{
  "mask_ratio": 0.75,
  "residual_init": "zero_last",
  "momentum": 0.95
}
Rows from block 2 of the encoder, named by matrix and row number. Rows with one number belong to one neuron. Each number is 128 + 24 x the weight over its row's rms, rounded and kept within 0 to 255. All counts start at 0. After the name is the row's rms in percent of the matrix's.
# gate: MLP gate (encoder.blocks.2.mlp.gate.weight, 512x256), inputs 128-255
# fc1: MLP up (encoder.blocks.2.mlp.fc1.weight, 512x256), inputs 128-255
# fc2: MLP down (encoder.blocks.2.mlp.fc2.weight, 256x512, transposed), outputs 128-255
gate.135 103 [135 113 118 110 171  67 154  71 114 104 142 148  92  97 123 155 124 130  80 160 129 151 135 114 162 126  99  96 134  93 129 105 107  98 115 122 113 135 107 129 129 127 131 162 151 166 121 148  88 128  91 132 130 158 153 165 102 125 134 147 113 113 161 161 128 121 100 149 136 106 151 140 127  81 111 151 134 153 127 116 129 121  65 139  75 109 109 157 144 111 109 108 116 141 115 121 127 163  92  67  87 145 145 129 127 101 114 129 103 109 144 115 119 137  93 128  83  47 132  92 152 140 110 179 105 127 121 103]
gate.136 094 [139 125 121 118 107 131 152 184 155 104  93  81 165 134 131  86 118  81 130 132 129 129 101 104 160 133 114 125 139 119 114 145 124  94 122 123 138  92 165 164 114 161 143 119 150 131 112 121 147 168 147 133  99 118 123 138  93 148 160 140  98 123 158 165 149  91 112 116 141 134 114 124  95 146 127 181 123 123 102 130 147 106 102 147 121 122 115 118 155 108 119 162 153 100 121 103 128  99 143  93 152 115 107 189 152 104  63 117 117 151 153 162  91 160 123 121 134 140 127 106 111  94 127 126 112 162 140  88]
gate.137 099 [144 142 150 153 100 137 114 104 209 143 137 137 144 118 124 117 129 114 110 131 125 138 136 121 123  91 110 147 122 138 117  94  88 126 165 140 103 126 126  89 134 133 100 135 135  90 155 129 176 140 155  99 141 123 161 161  98 128 159 123 132 112 151 131 124 113 141 143 122 143 123 140 170 134 150 116 184 120 113 152  98 171 130 150 136 110 123  83 151 157 118 104 159 123 139 143 111 121 147 128 151 126 142 123 127  88 102 112 121 178 122 164 112 137 125 124 161  95 136  76 103 135 137 114 174 156 146 129]
gate.138 096 [133  92 115 141  83 110  88 103 128 147  97 180 118 142 145 117 106 158 119 114  93 189 152  93 121 145 153  96 137 129 132 119 166  79  88 125 129 137 119 113 128 141 113 124 134 125 135  98 149 129 116 154 138 136 152  89 134 143 138  83 102 158 108 166 142 136 130 111 170 103 106 107  98 128 115 105 123  87 137 163 109 149 107 110 112 131 151 168 138 114  77 147 145 173 162 104  94 140 137 152 130 134 165 143 116  76  53 117 145 150 151 118 119 152 138 127 165 128 144  93 146 122  89 149 127 141 128 165]
gate.139 100 [106 105 112  95 106 125 116 139 144 112 125 108 139 118 104 140 124 179 109 117 107 137 125 182 110  95  79 102 132  98  73 147 138 143 165 122 119 155 146 129 139 179 153 161 103 162 110 119 121 154 159 153 158 106  77 106 140 121 162 153 116 126 151 154 127 137 150 131 118 134 133 108 154 119 185 122 139 165 114  95 152 131 123 139  90 110 125 129 104 146 155 164 141 119 122 147 114 135 124  89 133 137 131 126 182 113 145 118 106 171 191 175 150  64 122 157 119 128 132 178  85 123 127 131 112 122 107 162]
gate.140 099 [152 137 132 144 167 157 141 114 132 132 130 145 161 111 132 132 104 142 120 101 157 128 125 131 121 144 137 148 147 135  72 137 103 128 129  91 168 144 116 166 123  94 137 106 109 151 168 146 143 118 107 166 161 166 123 107 145 148 106 113 140 119 113 128 140 129 133 145 116 141 125 119 115 149 114 108 126 137 169  95 103 152 167 137 121 151 129 137 126  99  99 157 146 135 179 101 133 130 134 100  69 162 116 101 127 102 153 127 113 129 126 185  94 143  79  81 131 113 132 140  97 139 122 143 126 176 116 102]
gate.141 099 [101 124 174 126 139 107 147 127 107 161 108 157 159 123 118 128 120 111 102 135 161 156 125 130 156 129 142  94 129  80  89 137 122 138 144 150 124 136 106 113 119 106 145 151 143 134 146 174 131 157 136 108 151  92 113 136 132 134 125 128 115 139 127 120 152 124 110 108 157 159 142 133 170 154 128 131  78 122 123 180 131 130  25 140 113 185 113 136  81 145 143 132 140 120 143 153 140 113 114 122 103 184 173 122 156 151 114 173 118 145 129 104 132 133 103 128 109 103 110 155 133  96 152 124 153 138 139 137]
gate.142 105 [126 121 124 122 133 145 176 118 132 104 165 159 111 139 110 141 120 101 119 124 145 126 104 128  80 117  85  97 123 167 131 132 118 171 140 130 142 165 104 154 182 128 148 104 157 131 148 149 108 168 113 126 128 115 151 131  85  81 138 126 129 104  80  95 148 137 139 108 132  89 155 171 128 112 126 124 158 115  92 178  93 173 143 122 136 121 142 132 161 117 148  72  80 107 118 109 126 169 129 122 136 109 133 126 125 125 157 141 115 117 110 138 144 140 131 139 169 117 142 130 109 141 147  81 171  93 144  93]
gate.143 098 [126 148 110 167 164 124 167 102  90 127  87 138 136 109 102 175 127 178 118 124 171 181 135 120 181  92 112 157  81 162 131 137 108 105 135 151 143 125 113 153  97  80 139 148 146  94 112  98  80 135 185  97 141 132 107 138 136 117 163 166 133 129 136 126 110 147 139 117 113 153 140 132 148  77 137 111  83 139 148 141 159 145 166 146 125 122 102 117 131  79  92 117 114 139 132 110 146  82 133 102 128 113  96 131 120 139 105 143 123  97 161 122 152 139 117 117 115 121 127 115 126 109 163 158 151 134 124 154]
gate.144 103 [123 122 132 118 151 118  94 145 113 156 130 136 111 129 137 151 102 157 108  91 156 100 120 150 157 144 143 135 189 147 108 104 156 128 107 161 133 144 135 134 151 131 115 128 122 172 147 142 119 144 132 135 141 146 105 173 129 113 155 127 125 194 138 110 147 102 115 113 173  85 134 126  91 108 158 146 121 152  95 111 158 118 176 102 125  99 161 113 120 146  89 179 147 106 135 129 162 146 171 133 177 106  66 157 111 140  93 121 155 148 147 137 151  90 152 105 123 131 123 158 124 124 139 117  92 148 117 105]
gate.145 098 [114 126 159 141 128  99  88 120 158 137 172 130 142 124 112 116 116 144 105 119 110 111 124 113 165 121 110 154 121 116 103 110 132 138 130 157 181  89 120 173 143 151 130 164  91 115 120 156 100 143 106 127 123 186 138 125 104 140 119 120 122 141  59 132 129 112 120 103 127 120 126 142 117 112 139 131 112 125 142 126 125 111  99 159  87 160 120 144 148 152  91 140 130 158 131  96 111 132 114 140 147 180 145 113 185 156 157 139 126 124 159  82  84 116 140 137  91  95  86  90 133 161 131 166  83 123 100 109]
gate.146 097 [155 151 116 123 125  96 112 100  94 133 152 130 122 135  96  48 141 132 125  77 122 150 168 191 138 152 126 107 136 131 101 158 131 152 107 123  95 104 131 104 124 110 137 134 142 137 161 105 160 127 113 142 148 104 148 129 140  94 144 154 106 115 133 115 140 108 140 171 172 123 125 151 152 115  76 116 142 104 136  92 159 119 124 155  97  86 133 104 107 119 159 181 124 124 130 152 121 130 201 136 159 156 159 145 153 110 132 130 133 129  81 106 114 121 121 155 116 181 150 142 121 134 154 101 146 104 162 131]
gate.147 105 [121 132 133 119 170 119 170 110 123 160  94 117 120 134  97 123 104 149 175 129 100 167 106  98 144 125 107 137  88 152 155 159 152 143 101 177 134 127  83 176 131 141 159 109 130 148 145 122 137 139 121 101 136 120 122 132 137 140 108 152 116 127 100 174 165 152 106 140 112 115 153 146 119 147 168 104  96  93 120 117 151 114  87 106 138 122 112 121 118 123 127  90 117 137  94 152 150 119 128 126 154 116 107 130 130 160  77 156 125 109 176 155 138 117 124 100 105 181 100  85 127 138 141 156 137 152 135 119]
gate.148 101 [105 125 157 127 163 134 128 116 134 127  80 129 158 144 133 100 132 116 158 132 152 178  87 151 122 127 156 132 173 114 108 126 115 111 182 128 101 143 137 109 125  94 133 159 142 121  92 124 110 158 149 146 160  96 126  99 181 116 155 124 152  91 114 160 126 141 111 114 142 143 152 170 117 141 130 137 126 109 115 136 170 127 103 154 131 117  86 135 106 116 100 149 122 136 156 128 120  75 111 144 141 134 122  82 115 139 117 137 101 142 147 122 126 136 158 146 104 137 146 131 150  94 115 117 103 142 142 145]
gate.149 099 [117 100 136  76 124  88  78  94 158 153  98 117 123 139 163 112 113 126 102 138 129 158 137 101 168 154 111 159 118  93 139 138 162 171 157 132 114 126 120  96 129 104 107 128 109 137  87 123 113 111 107 135 144  75 129 109 133 128 140 150 118 107 108 138 125 132  82  99 121 126 153 146 119  81 158 132 137 103 128 129 101 122  99 129 117 133 140 140 119  93 145 154 112 130 133 161 127 126 105 117 134 143 144 164 135 148 129  68 127 107 155 106 117 137 164 122 193 121 166 138 122 109 107 134 135 128 111 129]
gate.150 092 [102 105 209 148 121  85 101 120 153 146 110 104  98 142 135 106 153 147 165 152 123 116 156 140 108 160 125 122 152 127 161  90 117 159 140  89 147 112 130 108 143  93 144 127 172 140 171  80 136  77 147 141 132 119 121 124 152 115  84 137 131 100 147 167 147 106  96 120 136 106 119 143 111 107 183 138 146 180 164 125 100 111 127 131 116 175 124  98 140 144 104 147 101 124 147 117 130 112 142 124 103  97 122 163  72 114 148 139 138 134 123 110 133 162 122 108 125  87 149 125 150  87 142 150 134 105 113  94]
gate.151 101 [130 154 114 103 135 111 145 174 101 120 164 106  91 137 131 107 128 113 139 114 148 104 135 154 100 144 137 140 104 125 116 127 121 136 174 110 118 118 106 147 100 117 153 115 168 149 145 143 125 116 115 196 148 110  84 137 105 124 122  95 116 100 144 174  92 141 116 129 119 130  85  74 120 119 117 177 111 165 153 115 110 119 103 117 145 164 109 139 106 109 171 145  79 100 134  97 132 154 152 134 126 109 132  98 130 106 131 119 132 128 111  51 122 104 105 137 113 130 116 127 143 130 126  52 138  91 134 116]
gate.152 097 [108 142 159 108 115  96 131 131 107 107 138 117 138  86 132 118 102 119 125 125 128 143 132 130  83 187 149 155 141 138 151 120 135 134 131 118 100  95 158 111 150 142 116 105 115 172  94 151 120 104  89 100 116 128 169 115 141 103 119 127  88 130 129 143 135 101 127 180 130  88 149 127 161 101 127 135  85 175  81  71  95 147 119 112 131 118  82 144  95 111  74 121 110 116 112 138  86 152 177 105 145 180 156 149  99 160 148 153 116 142 127 132  90 102 141 125 125 202 159 116 136 120 113 127 132 154 122 131]
fc1.135 103 [144 136 135  86 123 159 123  96  89 118 102 162 102 104 169 113 112 146 151 143 127 146 150 115 135 121 111 146  89 130  88 132 108 118 154 109 173 134 142 144  80 123 147 109 134 118 158 113 120 145 139 123 123  98 138  92  79 101 163 111 133 100 170  67 117 126 147 132 143 122 133 123 147 147 141  67 134 144 114 123 111 140 105 125 142 106 142 110 163 134 156 134 138 124 126 145 105 123 115 109 143 140 163 101 112 144 119 145 157 137 100 146 174 132 170  87 113 128 152 126 143 117 110 140 146 152 147 155]
fc1.136 099 [ 92 164  98  82 131 126 157 188 122 103  92 104 160 135 144 105 118 129 112 134 176 113 168 128 148 161 152 140  82 139 168 151 117 124 127 106  76  86 103 159 140 105 103 102 122 140  89 133 171 101  90  93 124 108 144  91  92  97 158 135 109  67 127 129 119 107 102 117 143 112 134 146 109 156 150 110 118 154 157 144 119 103 133 133 118 113 128  97 151 114 101 127 103 134  93  88 100 170 146 134 124 117 130 131 125 133 130 105 141 124 165 145 114 136 134 114 131 128  91 124 137  76 136 119 102  98 137 104]
fc1.137 103 [169 111 126 194 142 113 109 133 186 155 113 162 129 116 133 157 193 100 199 127 130 102 170 117 105 176 138 177 112  94 127 144 112 151 131 140 132 109 149 150 141  84  98 171 117  76  90 147 128 117 116 157 126 178 157 138 103 149 129 130 140 132  93 129  88  98 101 116 152 169 121 135 123 153  98 103 117 191 124 161 145 111 121 160 141 131 141 112 116 111 137 114 169 111 161 140 141 143 152 154 153  89 163 164 121  90 113 127 147 183 116 168 122 161 106 119 163 164 125 122 128 162 139 110 122 105 111 149]
fc1.138 089 [130 126  90 157 122 158 160 153 110 139 142 119 160  97 127 114  86 129 125 151 133 168 123 134 152  89 127  83 131 126 124 156 142 157 111 143 143 170 129 108 121 105  82 124 117  87 104 121 114 130 116  98 164 142 109 112 130 128  98 111 107 101 107 155 133 145 115 123 128  99 156 136 161 124  91 130 143 142  88 128 165 164 140 109 139 105 142 137 115  90 111 175 132 107 100 128 121 154 132  99 169  91 151 146 117 113 133 167 125 123 136 139 133  83 118 160 133 146 119 102 146 161 172 158 143 120 107 111]
fc1.139 093 [155 114 135 130 106 148 160 114  80 153 146  78 137 152 114 142 136  94 151 170 141 155 110  86 102 137  99 155 107 144 144 102 100 182 154 104 157 102 133 104 134 115 164 103 152 175  75 135 145 119 124 170 120 107 140 158 112 121  79 151 101 152 101 132 138 110 119 108  71  73 146  92 129 127 174 120 118 122 117 125 109 128  97 162 114  76 152 156 150 148 143 160 131 148 129 150 136 166 128 115 116 136 183  85  95  93 137 109 149 138 169 149 121 101  93 136 157 153 119 133 108 137 127 162 121 151 140  94]
fc1.140 099 [150 147 172 178 135 144 178 111 100 122 136 100 121 128 113 103 108 117  98 154 173 125 109 107 113 118 124 207  99 166 136 121 120  85 137 114 112 151  76 143 156 124 117 139 130 155  97 118 120 103  82 158 144 124 116 114 143 169 138 148 131  99  90 143 103 105 113 108 153 100 116 151 114 127 112 130 138 113  86 107 132  90 121 166  98  97 138 129 105 104 134  90 126 110 137  87 113 146 150 107 116 105 161 159 134 134 129 106  53 130 141 129 129 132 155  67 142 156 169 155  86 149  67  97 103 143 121 183]
fc1.141 104 [119 130 131 120  93 172  98 121 101 168 161 186 140 119 132 133 154 125 129 122 166 105 100 139 130 155 143 113 159 117 123 101 116 149 157 174 124 101 150 139 151 173 127 145 119 149 139 133 163 137 130 127 171 139 120 132  88 178 141 173 105 130 155 144 135 115 150 140 100 124 128 126 150 164  91 144 127 136 122 104 161 126  80 102 148 138 129  98 107 121 186  75 183  79 137 153 114 136 136 141 128 136  94 103 125 116 138 123 146 147 123 109 130 129  76 130  85 153 113 100  88 154 113 154 106 143 133 126]
fc1.142 099 [ 81 150 141 116 137 129 116 132 122 130 133 145  83 156  66 145 135 126 128 150 154  87 129 149 129 151 162 124 149  92 159 121 115 135 140 142 133 136 124 122 130 136 136 134 138 149 114 114 107 109 130  96 128  77 125 151  82  82 116 106 169 108 140 102 160 142 103 141  83 164 100  69  97 150 153 130  79 117 118  92 106 137 136 101 114 117 144 137  99 140 123 146 115 114 137 144 135 103 103  96  99 150 162 108  96 139 105 115 152 152 134 115 166  81 121 185 160 128 157 126 108 109 123 115  87 141  94 129]
fc1.143 098 [129 124 107  86 130 118 152 147 164  99 119 121 106 109 134 117 117 117 130 120 109 116 105 103 154 169 142 127 118 157 108 122 128 110 155 129 128 130 128  90 177 146 111 110 117 184 163  89 121  99 113 133 124 105 125  85 117  90 112 114 158 144 129 176  56 136 127 166 107 118 221 105 125 131 127 121 134 133 163  99 133  71 100  97 132 120 117 106 132 140 112  97 137 128 129 144 139 119 192 153 138 136  84 139 144  97 102 150 123 118 126 110 152 159 126 135 126 155 100 118 161  81 104 100 119 138 101  97]
fc1.144 101 [125 139 160 100 135 110 142  94 129 144 104 146 143 132 132 126 130 133 142 143 155 153 110 134 146 141 129 143 104 140 130 121 135 111 109 131  79  62 169 102  57  94 149 136 131 124 119 136 155  75 131  86  93  99 123 119 163 129 155 118 127 107 113 111 136 134 137 104 103 172 110 107 110 111 150 151 111  75 129 129 182 148 117 120 169 123  82 100 181 143 105 110 124  95 155  88 126 143  89 124 126 161 149 120 150 182 127 126 134  96 108 124  80 157 152  71 150 116 132 140 130  85 174 172 100 104 158  94]
fc1.145 102 [108 148 139 140 127 159 182 120 103 124 119 127 115  80  77 150 119 165 104 135 155 155 146 100 150 145 165 123 137 123 119 128 142 122 203 169 145 102 128 124 153 124 146 122 118 122 122 136  59 111  96 100 138 121 118 148 147 120 110 188 182 127 119 116 108 107 101 137 124 140 144 120 172 105 106 128 106 138 113 139  94 137 155 122 135 121 108 113 134 135 110  99 131 110 128 125 135 117 201 115 135 134 105 130 101 101 110 136 130 133 110 132 132 167 111 137 158 121 136 115 144 125 121 113 136 110 135 158]
fc1.146 097 [149  90 112 130  83 103  78 119 147 108 116 110  89 133  80 116 119 134 117 121 117 139 104 126 120  63 111 128  97  87 123 151 131 127 113 112 162 187  70 138 127 148 145  99 103 112 122 124  88 141 100 135 101 127 132 146 153 125 160 124 123 129 135 111 128 155 128 152 123 158 142  99 105 144 129 100 158 125 125 123 128 119 107 110 142 130 130 152  80 158 102  96 120 124 149 116 152 114 122 141 105 134 146 120 124 138 190  93 100 129 114 123 127 157 123 156 126 143 147 123 121 144 136 175 120 116 145 110]
fc1.147 095 [119  92 129 118 168 146 146 106 122 116 143 126 168 134  98  59  69 153 146 111 159 125 133 154 166 123 120 140 117 143  74 123  62 144 172 135 192 101 115  84 106 158 129 111 172 130 155  81  78 107 107 126  97 118 113 114 115 121 128  82 131 179 163 144 122 143 136 127 101 139 135 145 117 120 126 139 125 122  99 106 159 111 142 119 148 177 142 117 111 145 131 156 102 145 118  86 123 137 138 133 153 120 131 123 140 159 135 102 115 128 106 139 122 115 106 107 115 107 128  89 150 138 115 145 150 148 156 122]
fc1.148 104 [109 127 123 140 129 137  72 111 128  86 135 118 134 138 110 158 158 112 135 132 142 116 132 151 128 149 116 156 150 107 119 106 169 122 133 141 144 118 142 159 159 140 180 125  94 155 117 143 148 153 105  98 166 130 134 147 124  78 167  84  85 105 183 136 156 139 151 121 130 136 111 124 109 133  99 159 127 128 136 147 158 131 122 110 128 129 142 119 156 117 103 126 111 144 130 133 103 121 131 125 118 137 158 149 126 112 142 110 170 128 162 110 147 154 137 171  96 137 160 113 166 127 152 138 119 125 142 158]
fc1.149 098 [156 148 126 129 119 120  92  87 163  94  73 126 133 116 102  76 126 161 139 154 110  93 106 110 124 170 102 162 137 110 142 157  96 126 163 137 126 122 147 144 147 144 134  92 158 112 120 111 106 143 126 152  99 122 134 143 121 186 138  74 189 155 151 129  92 106 114 146  94 138 118 140 112 125 113 117 159 150 142 150 126 108 131 131 139 103 150  73 180 156 103 169 111 155  96 127 147  94 141 143 122 132 124 137 156 140  75 142  82  93 162 132 109  85 110 146 127 115 162 101 169 143 107 113 129 149 132 105]
fc1.150 103 [124 122 110  82 111 134 103  89 132 112 119 106 104 117 124 115 148 123  94  85 104 117 119 140 129 128 131 144 113 153 102 164 126 135  71 135 126 140 112 109 104  91 156  95 101 158 114 116 159 130 127 108 139  89 117 165 125 146 135 144 110 133 161 140 158 130 160 139 157  93 176 125 117 106 130 133 133 106  99 146 158 113  93  88 127  94 174 104 149  85 121 135 125 139 126 131  98 160 117 144 118 112 146 184  99  72 176 139 116 140 164 113 131  93 138 119 175 125 120  86  84 109  87 100  83 155  99 139]
fc1.151 101 [148 136 114 143 160 130 125 151 172 105 144 142 169 145  65  84 160 140  90 147 185 167 147 118 101 176 145 118 163 118 121  95 114 154  93 127 128 138 131 195 124 186 137 175 125 105 134 123 154 165 136  90  92 132 160 112 105 117 153 145 110 139 137 166 150 111  90 114 135 176 136  99  91 160 120 151 126 123 116 106 136 121 115 138 113 142 148 140 129 176 142 110 125 155 115 115 154 161  99 128  79  88 155 118  86 140 120 158 123 131 133 113 144 141 187 170 170 151 133 114 130 147 144 154  79 118 131 166]
fc1.152 104 [120 112 116  97 161 154 165 135 143 127 158 131 132 135 119 126 129 178 155 119 101 102 106 164 134 139 160 124 120 150 119 129 140 124 158 147 184 111  88 103 120 133 108  95 141  88 106 106 112 108 117 157 117  94 124 123 144 139  91 119 107 142 125 138 148 103  86 133 120 143 150 146 133 133  88 100 152 153  87 143 136 136 107 143 131 118 110 125 129 118 158 122 141 121 148 109 155 154 147 113 195 132  83 130 105 121 160 150 159 163 101 127 127 123 141 154 111  52 114 108 127 176 166 114 122 154 141 144]
fc2.135 098 [ 98 127 132  82 132 119 132  98 131 144 142  80  92 113 129 116 128 149 135 119 104 156  99  61 125 121  80 103 148 100 129 123  93 168 159 137 158 132 156 147 136 150 137 152  92 107  81  97 132 158 165 114 160 128 145 133 156 137 144  95 121 139 116 137 103 181 159  75 145 120 103 128 146 123 145 130 112 105 139 120  96 139 158 148 132  95 177 107  60  97 125 111  87 133 115 114 157 125 109 124 143 132 135 117 119 116  89 126 172 141 121 138 133 162 111  90  83 141  87 123 116 157 135 170 134 142 135 148]
fc2.136 098 [146 116 112 115 147 118 148 151  57 133  81 142 134 139 158 106 104 103 127 119 159 176 124 110 126 162  83 141  83 154 132 105 152 106 133 141 111 148  92 140  98  95 111 133 147 174 128  83  95 141 105 168 111 149 135 135 158 138 153 169  86 116 109  67 132  95  98 147 130 100 106 122 117 135 115 121 101 158 109  99  81 105 133 138 116 133 128 123 177 133 121 140 108 132 114  88 133 142 124 111 105 127 148 108 111 119 153 163 117  96 155 131 121 131  77 149 131 129 167  77 120 112 146 140 123 112 166 102]
fc2.137 096 [126 115 163 127 118 142  94 102 143 123 116  94 142 128 142 168 132 108 126 121 125 134 175 147  72 114 122 108 155 121 108 148 168 102 140 147  85 132 139 101 116 163 160 156 118  89  91 141 125 124 141  75 173 101 140 132 103  97 151 136 135 149 188 172 128  98 157 124 146  88 114 118 130 122 151 122  95 121 125 134 128 108 105 194 125 137 142 125 140 116 112  97 167 134 151  88 125 118 120 117 107  64 122  89 141 148 136 110 128 121 135 114  88 158 107 131 121 201 158 146 138 149 141 105 118 157 122 130]
fc2.138 098 [139 104 149 106 116 152 135  88 117 111 159 117 135 121 102 152 120 106 128 138 108 107 123 159  95 154 151 126 173 139  84 145 114 100 139 124 121 143 101 156 126  99 122 130 145 131 156 123  67 137 113 117  97 131 107 132 141 123 133 189 139 111 134 141 161 147 100 130 139 171 163 150 122 139 113  84 126 162 152 120 131 143 173 160  83 165 144 101 150 133 162 105 122 152 127 101 163 159 121 138 106  97 111 119  98 111 162 101  87 155 100 152 123 112 178 139 133 146 163 111  97 150 134 122 108  88 163  89]
fc2.139 100 [ 87 138  90 161 160 149 138 139  95 158 152 182  95 125 101 170  97 154 101 143 148 128 121 168 143 171 114 105 127 137 141 130 157 110 143 113 162 121 125 104 131  85 109 125 136 133 153 111 142 137 116 160 115 104 129 100 123 167 147 122 141 143 138 123 135 143 124 143 165 111 113 123 138 136 131 120 165 171 105 134 114 174  98 127 101 112 137 149 124 129 133 177 149 139 110 130 119 132  96 171 139 126 105 123 129 145 161  92  88 111  84 146 144 131 121 146  97 111 106 158 130 125 112 165 141  93 153 130]
fc2.140 096 [141 116 162 145  99 152 156  80 140 127  94 126 109 125 115 146 120 136 143 156 137 119 152 189 163 124 132 135 126 121 140  88 131 118 105  93 100  94 101 124 148 104 137 101 117 146 123 141 139 159 162 132 113 163 130 140 119 161 178 101 150 140 103 108 129 119 137 135  58 130 121 120 112 126 127 135 120 115 130 149 164 107 102 163 140 109 115 186  85 115 107 143 137 134 158 109 132 127 140 107  73 119 139 130 134 113 128 120 113 123 107 114 130 124  80 109 131  96 168 123 103 153 112 118  98  73 163 112]
fc2.141 102 [134  97  80  95 150 106 167  83 129 105 131 157 130 120 142 102 187 106 151  83 112 113 145 157  82 121 131 123  91 103 132  97 164 133  97 119 110 126 133 150  99 119 115 125 138 118 150 124 147  93  89 122 145 159 126 116 134 187 200  97  85 114 110 169 124 133 122 117 137 129 136 136 167 196 114 150 125 161 118 139 155 119 155 129 100 136 125 162 121 114 149  95 110 102  83 143 132 153  86 154  97 174 128 109 115 138 132 155 126 108 177 103 105 127 112 138 137 124 123 131 120 116 131 111  98 146 152 122]
fc2.142 097 [ 90 122 134 175 151 181 124 157 166 160 121 143 125 128 106 137 143 147  80  97 134 124 141 110  98 143 110 135 120 132 122 138  91 137 104 123 146 116 141 141 146 146 111  90 131 143  98 119  82 138 139 156 142 152 144 138 126 117 132 118 142 127 110 115 134 131 100 123 157 106 116 148 148 130 153 104 151 115 156 105 118 143 124 135 133 167  51 117 129 142 133 153 200  83 126 142 177 120 117 142 141 138 164 129 124 109 104 139 138  90 139 124 148 131 154 106 137 145 144 132 137 127  69 162 138 174 129 129]
fc2.143 099 [139 112 113 167 128 137 116 107 113 139 139 136 159 151 165 108 122 132 111 133 111 147 115 132 131 174 122 143 124 100 158 103  75 160 170 123 147 110 114  80 169 142  94 135 125 111 156 117 153 133 128 138 165  99 164  98 139  98 126 158 131 130 125 106 152 138 132  88 119 165 152 152 112 167  82 183  80 129 106 122 101 104 114 116 140 133 144 121  97 137 128 155 125  96 127  80 116 106 142 173 107  98 134 147 103 110 142 111 124 105 115 123 131 122 183 139 116 158 133 151 117 135 131 123  83  87 140 130]
fc2.144 102 [115  97 118 111 147 150 131 131 149 144 158 112 140 155 113 117 155 113 139 121 108 168 122 129 139 178 142 168 104 153 115 125  81 139 135 128 138  99 127 171 141  95 120 128  78 140 152 140 142  90 139 144 149 134  94 125 120 136 123 104 136 108 145 173 157 131  71 124 113 132 120 144 102 119 122 116 128 136 136 145 118 107 169 141 140 122 112 140 158 110 132  97 157 143 114 135  99 134 121 120 114 111 151  94 134 122 111 114  94 143 178 152  85 121 160 110 183 126 157 135 119 116 166 122 137 167 168 179]
fc2.145 097 [123 136 120 144 127 121 100 156 110 130 154 133 138 165 136 112 125 122 149 145  97 127 136 110 138  86  91 159 129 105 112 135 119 124 121 156 126 153  47 151 135 123 127 148 161 135  88  83  80  95 138  56 111 113 143 114  84 136 108 156 112 131 134 128 131 163  96 115 130 110 150 155 119 122 169 105 116 129 129  95 141 159  98 142 141 141 176 118 100 108 154 146 127 139 131 146 182 130 123 183 136 107 159 131 125 122  96 130 141  98 134 126 136 101 133 180 134 176 190 125 113 119 128 131  95 167 139 108]
fc2.146 105 [122 115 123 154 146 127 180 108 119 127 110  79 138 119 162 106  76 142 106  90 130 146 162 123 125 152 126 183 142 141 146  74 122 143 170 169  71 138  97 133 176 112 123 142 173 129 142 107 129 158 131 144 115  98 105 117 152  97 153 123  98 147 135 126 126 126 165 128  87 148 168 105 115 148 125 149  91 106 132 112 102 142 118 118 153 113 128 144 162 117 131 163 102 128  99 160  99 121 149 107  99 136 126 138 158 135 164 122 104 102 126  98 121 139 123 150 135  94 118  90 149 131  97 122 164 100 130 114]
fc2.147 097 [137 113  84  82 156 154 127 137 134  64 143 100 102 113  75 119 120 142 130  81  87  96 140 151 136 112  79 110 141 129 185 157 104  73 141 122 123 154 127 130 148 117 129  92 152 104 153 130 154 135  97 103 123  94 156 116  60  91 133  93 139 114 129 119 158 116 165 116  73 117 127 120 136 135 116  98 133 132 151  86 131 114 147  96 122 191 107 117 178 124 137 117  98 161  94 142 156 117 144 121 132  87 129  96 140 160 120 152 115  95 162  81 118 123 103 169 133 102 137 136 106 153 148 169 124 141 151 124]
fc2.148 099 [112 138 101  92 122 103 103 152  83 132 140 137 107 129  91 159 149 162 148 179 123 147 131 147 112 143 139  99 141 108 114  91 124 154  74 114 144 125 113 141 170 105 129 133 175  93 169 126 150 128 128 151 120 148 115 120 106 101 116 153 121 144 159 118 110 104 123 142 128 138  92 139 125 101 110 113 116 144 115 136 172 114 130 145 136 113 132 128 160  91 138 102 159 141 123 147 129 139 158 128 137 104 155 173 105 149 110 109 171 122 130  87 147 109 184 119 128 100 128  61  84 128 152 145 136  79 131 109]
fc2.149 101 [144 136 167 137 118 150 134 119 137  95 160 151 140 123 145 119 115 168 177 145 145 147 146 146 118 135 140  85 136 160 130 109 128 126 129 154  86  86 123 151 151 151  97 138 193 109 163 139 157 127 102  79 103 145 128 119 121 105 109 138 145 125  94  91  83 150 146 117 129 175 151 187 128 118 132  85  85 158 135 152 130 128 104  75  84 168 137 137 122 137 162 112 131 121 117 132 183 156 121 144 109 113 124 147 156 144 114 154  93 127 118 149 143  86 175 100 127 112 156  96 115 116 122 124 100 141 119 126]
fc2.150 102 [126 120 117 178 123 130 184 124 111 101 128 156 121 112  91 148 160 124 133  55 124 125  93 137 104 136 132 107 125 147 144 121 155 114 157 145  80 150 139 155 149 166 126 163 124 116 115 124 146 148 170 183 179 141 154 135 114 117 113  94 122 103 153 151  80 131 131 123 131 119 151 120 127 162 110 140 111 142 105 128 120 116 137 127 164 107 138 114 148 161 149 174 117 166 147 107  92  74 127 133 181 122 116 151  91 165 110 120  93 105 100  93 135  86 138 127 194 158 137 135 146 140 146 172 125  99 121 141]
fc2.151 099 [ 97 106  96 112  98 118 119 141 136  90  97 111 116 123 134 114  82 138 131 127 157 132 143 123 124 164 158 107 153 160 114 138 128 116 134  87 141 128 104 143 169 110 125 164 112 121 119 110 119 139  80 139 132 121 113 148 165 122 177  89 139 173 149 151 157 154 124  90 126  73 105 178 115  88 136 133 154 114 117 175  97 144 151 131 101 149 149 139 158 136  72 135 119 159 108 133 140 117 121 137 121 130 127 149 116 148 135 108 137 125 129 106  86 135 103 125 119 166 136 172 129 140 118 133 118 122 110  85]
fc2.152 095 [118 108 154 130  71 154 139 136 129 147 135 124 165 121 159 182 120 129 148 162 163 114 145 125 144 131 121  60 178 150 136 146 118  94 115 152 136 144 142 101 133 135 119 108 122 172 166  92  95 149 132 140 152 123 117 164 154  77 128 132  82 126 129 157 141 139  78 113 165 141 105 169 141 148 119 135 135  99 136 125 140 138 124 125 132 103  97 128 144 184 103 113 115 148 147 108  78 128 107 122 144 132  71 132 136 140 149  98 117  92 107 112 110  97 106 138 108 107 120  93 144 130 120  97 108 155 104 157]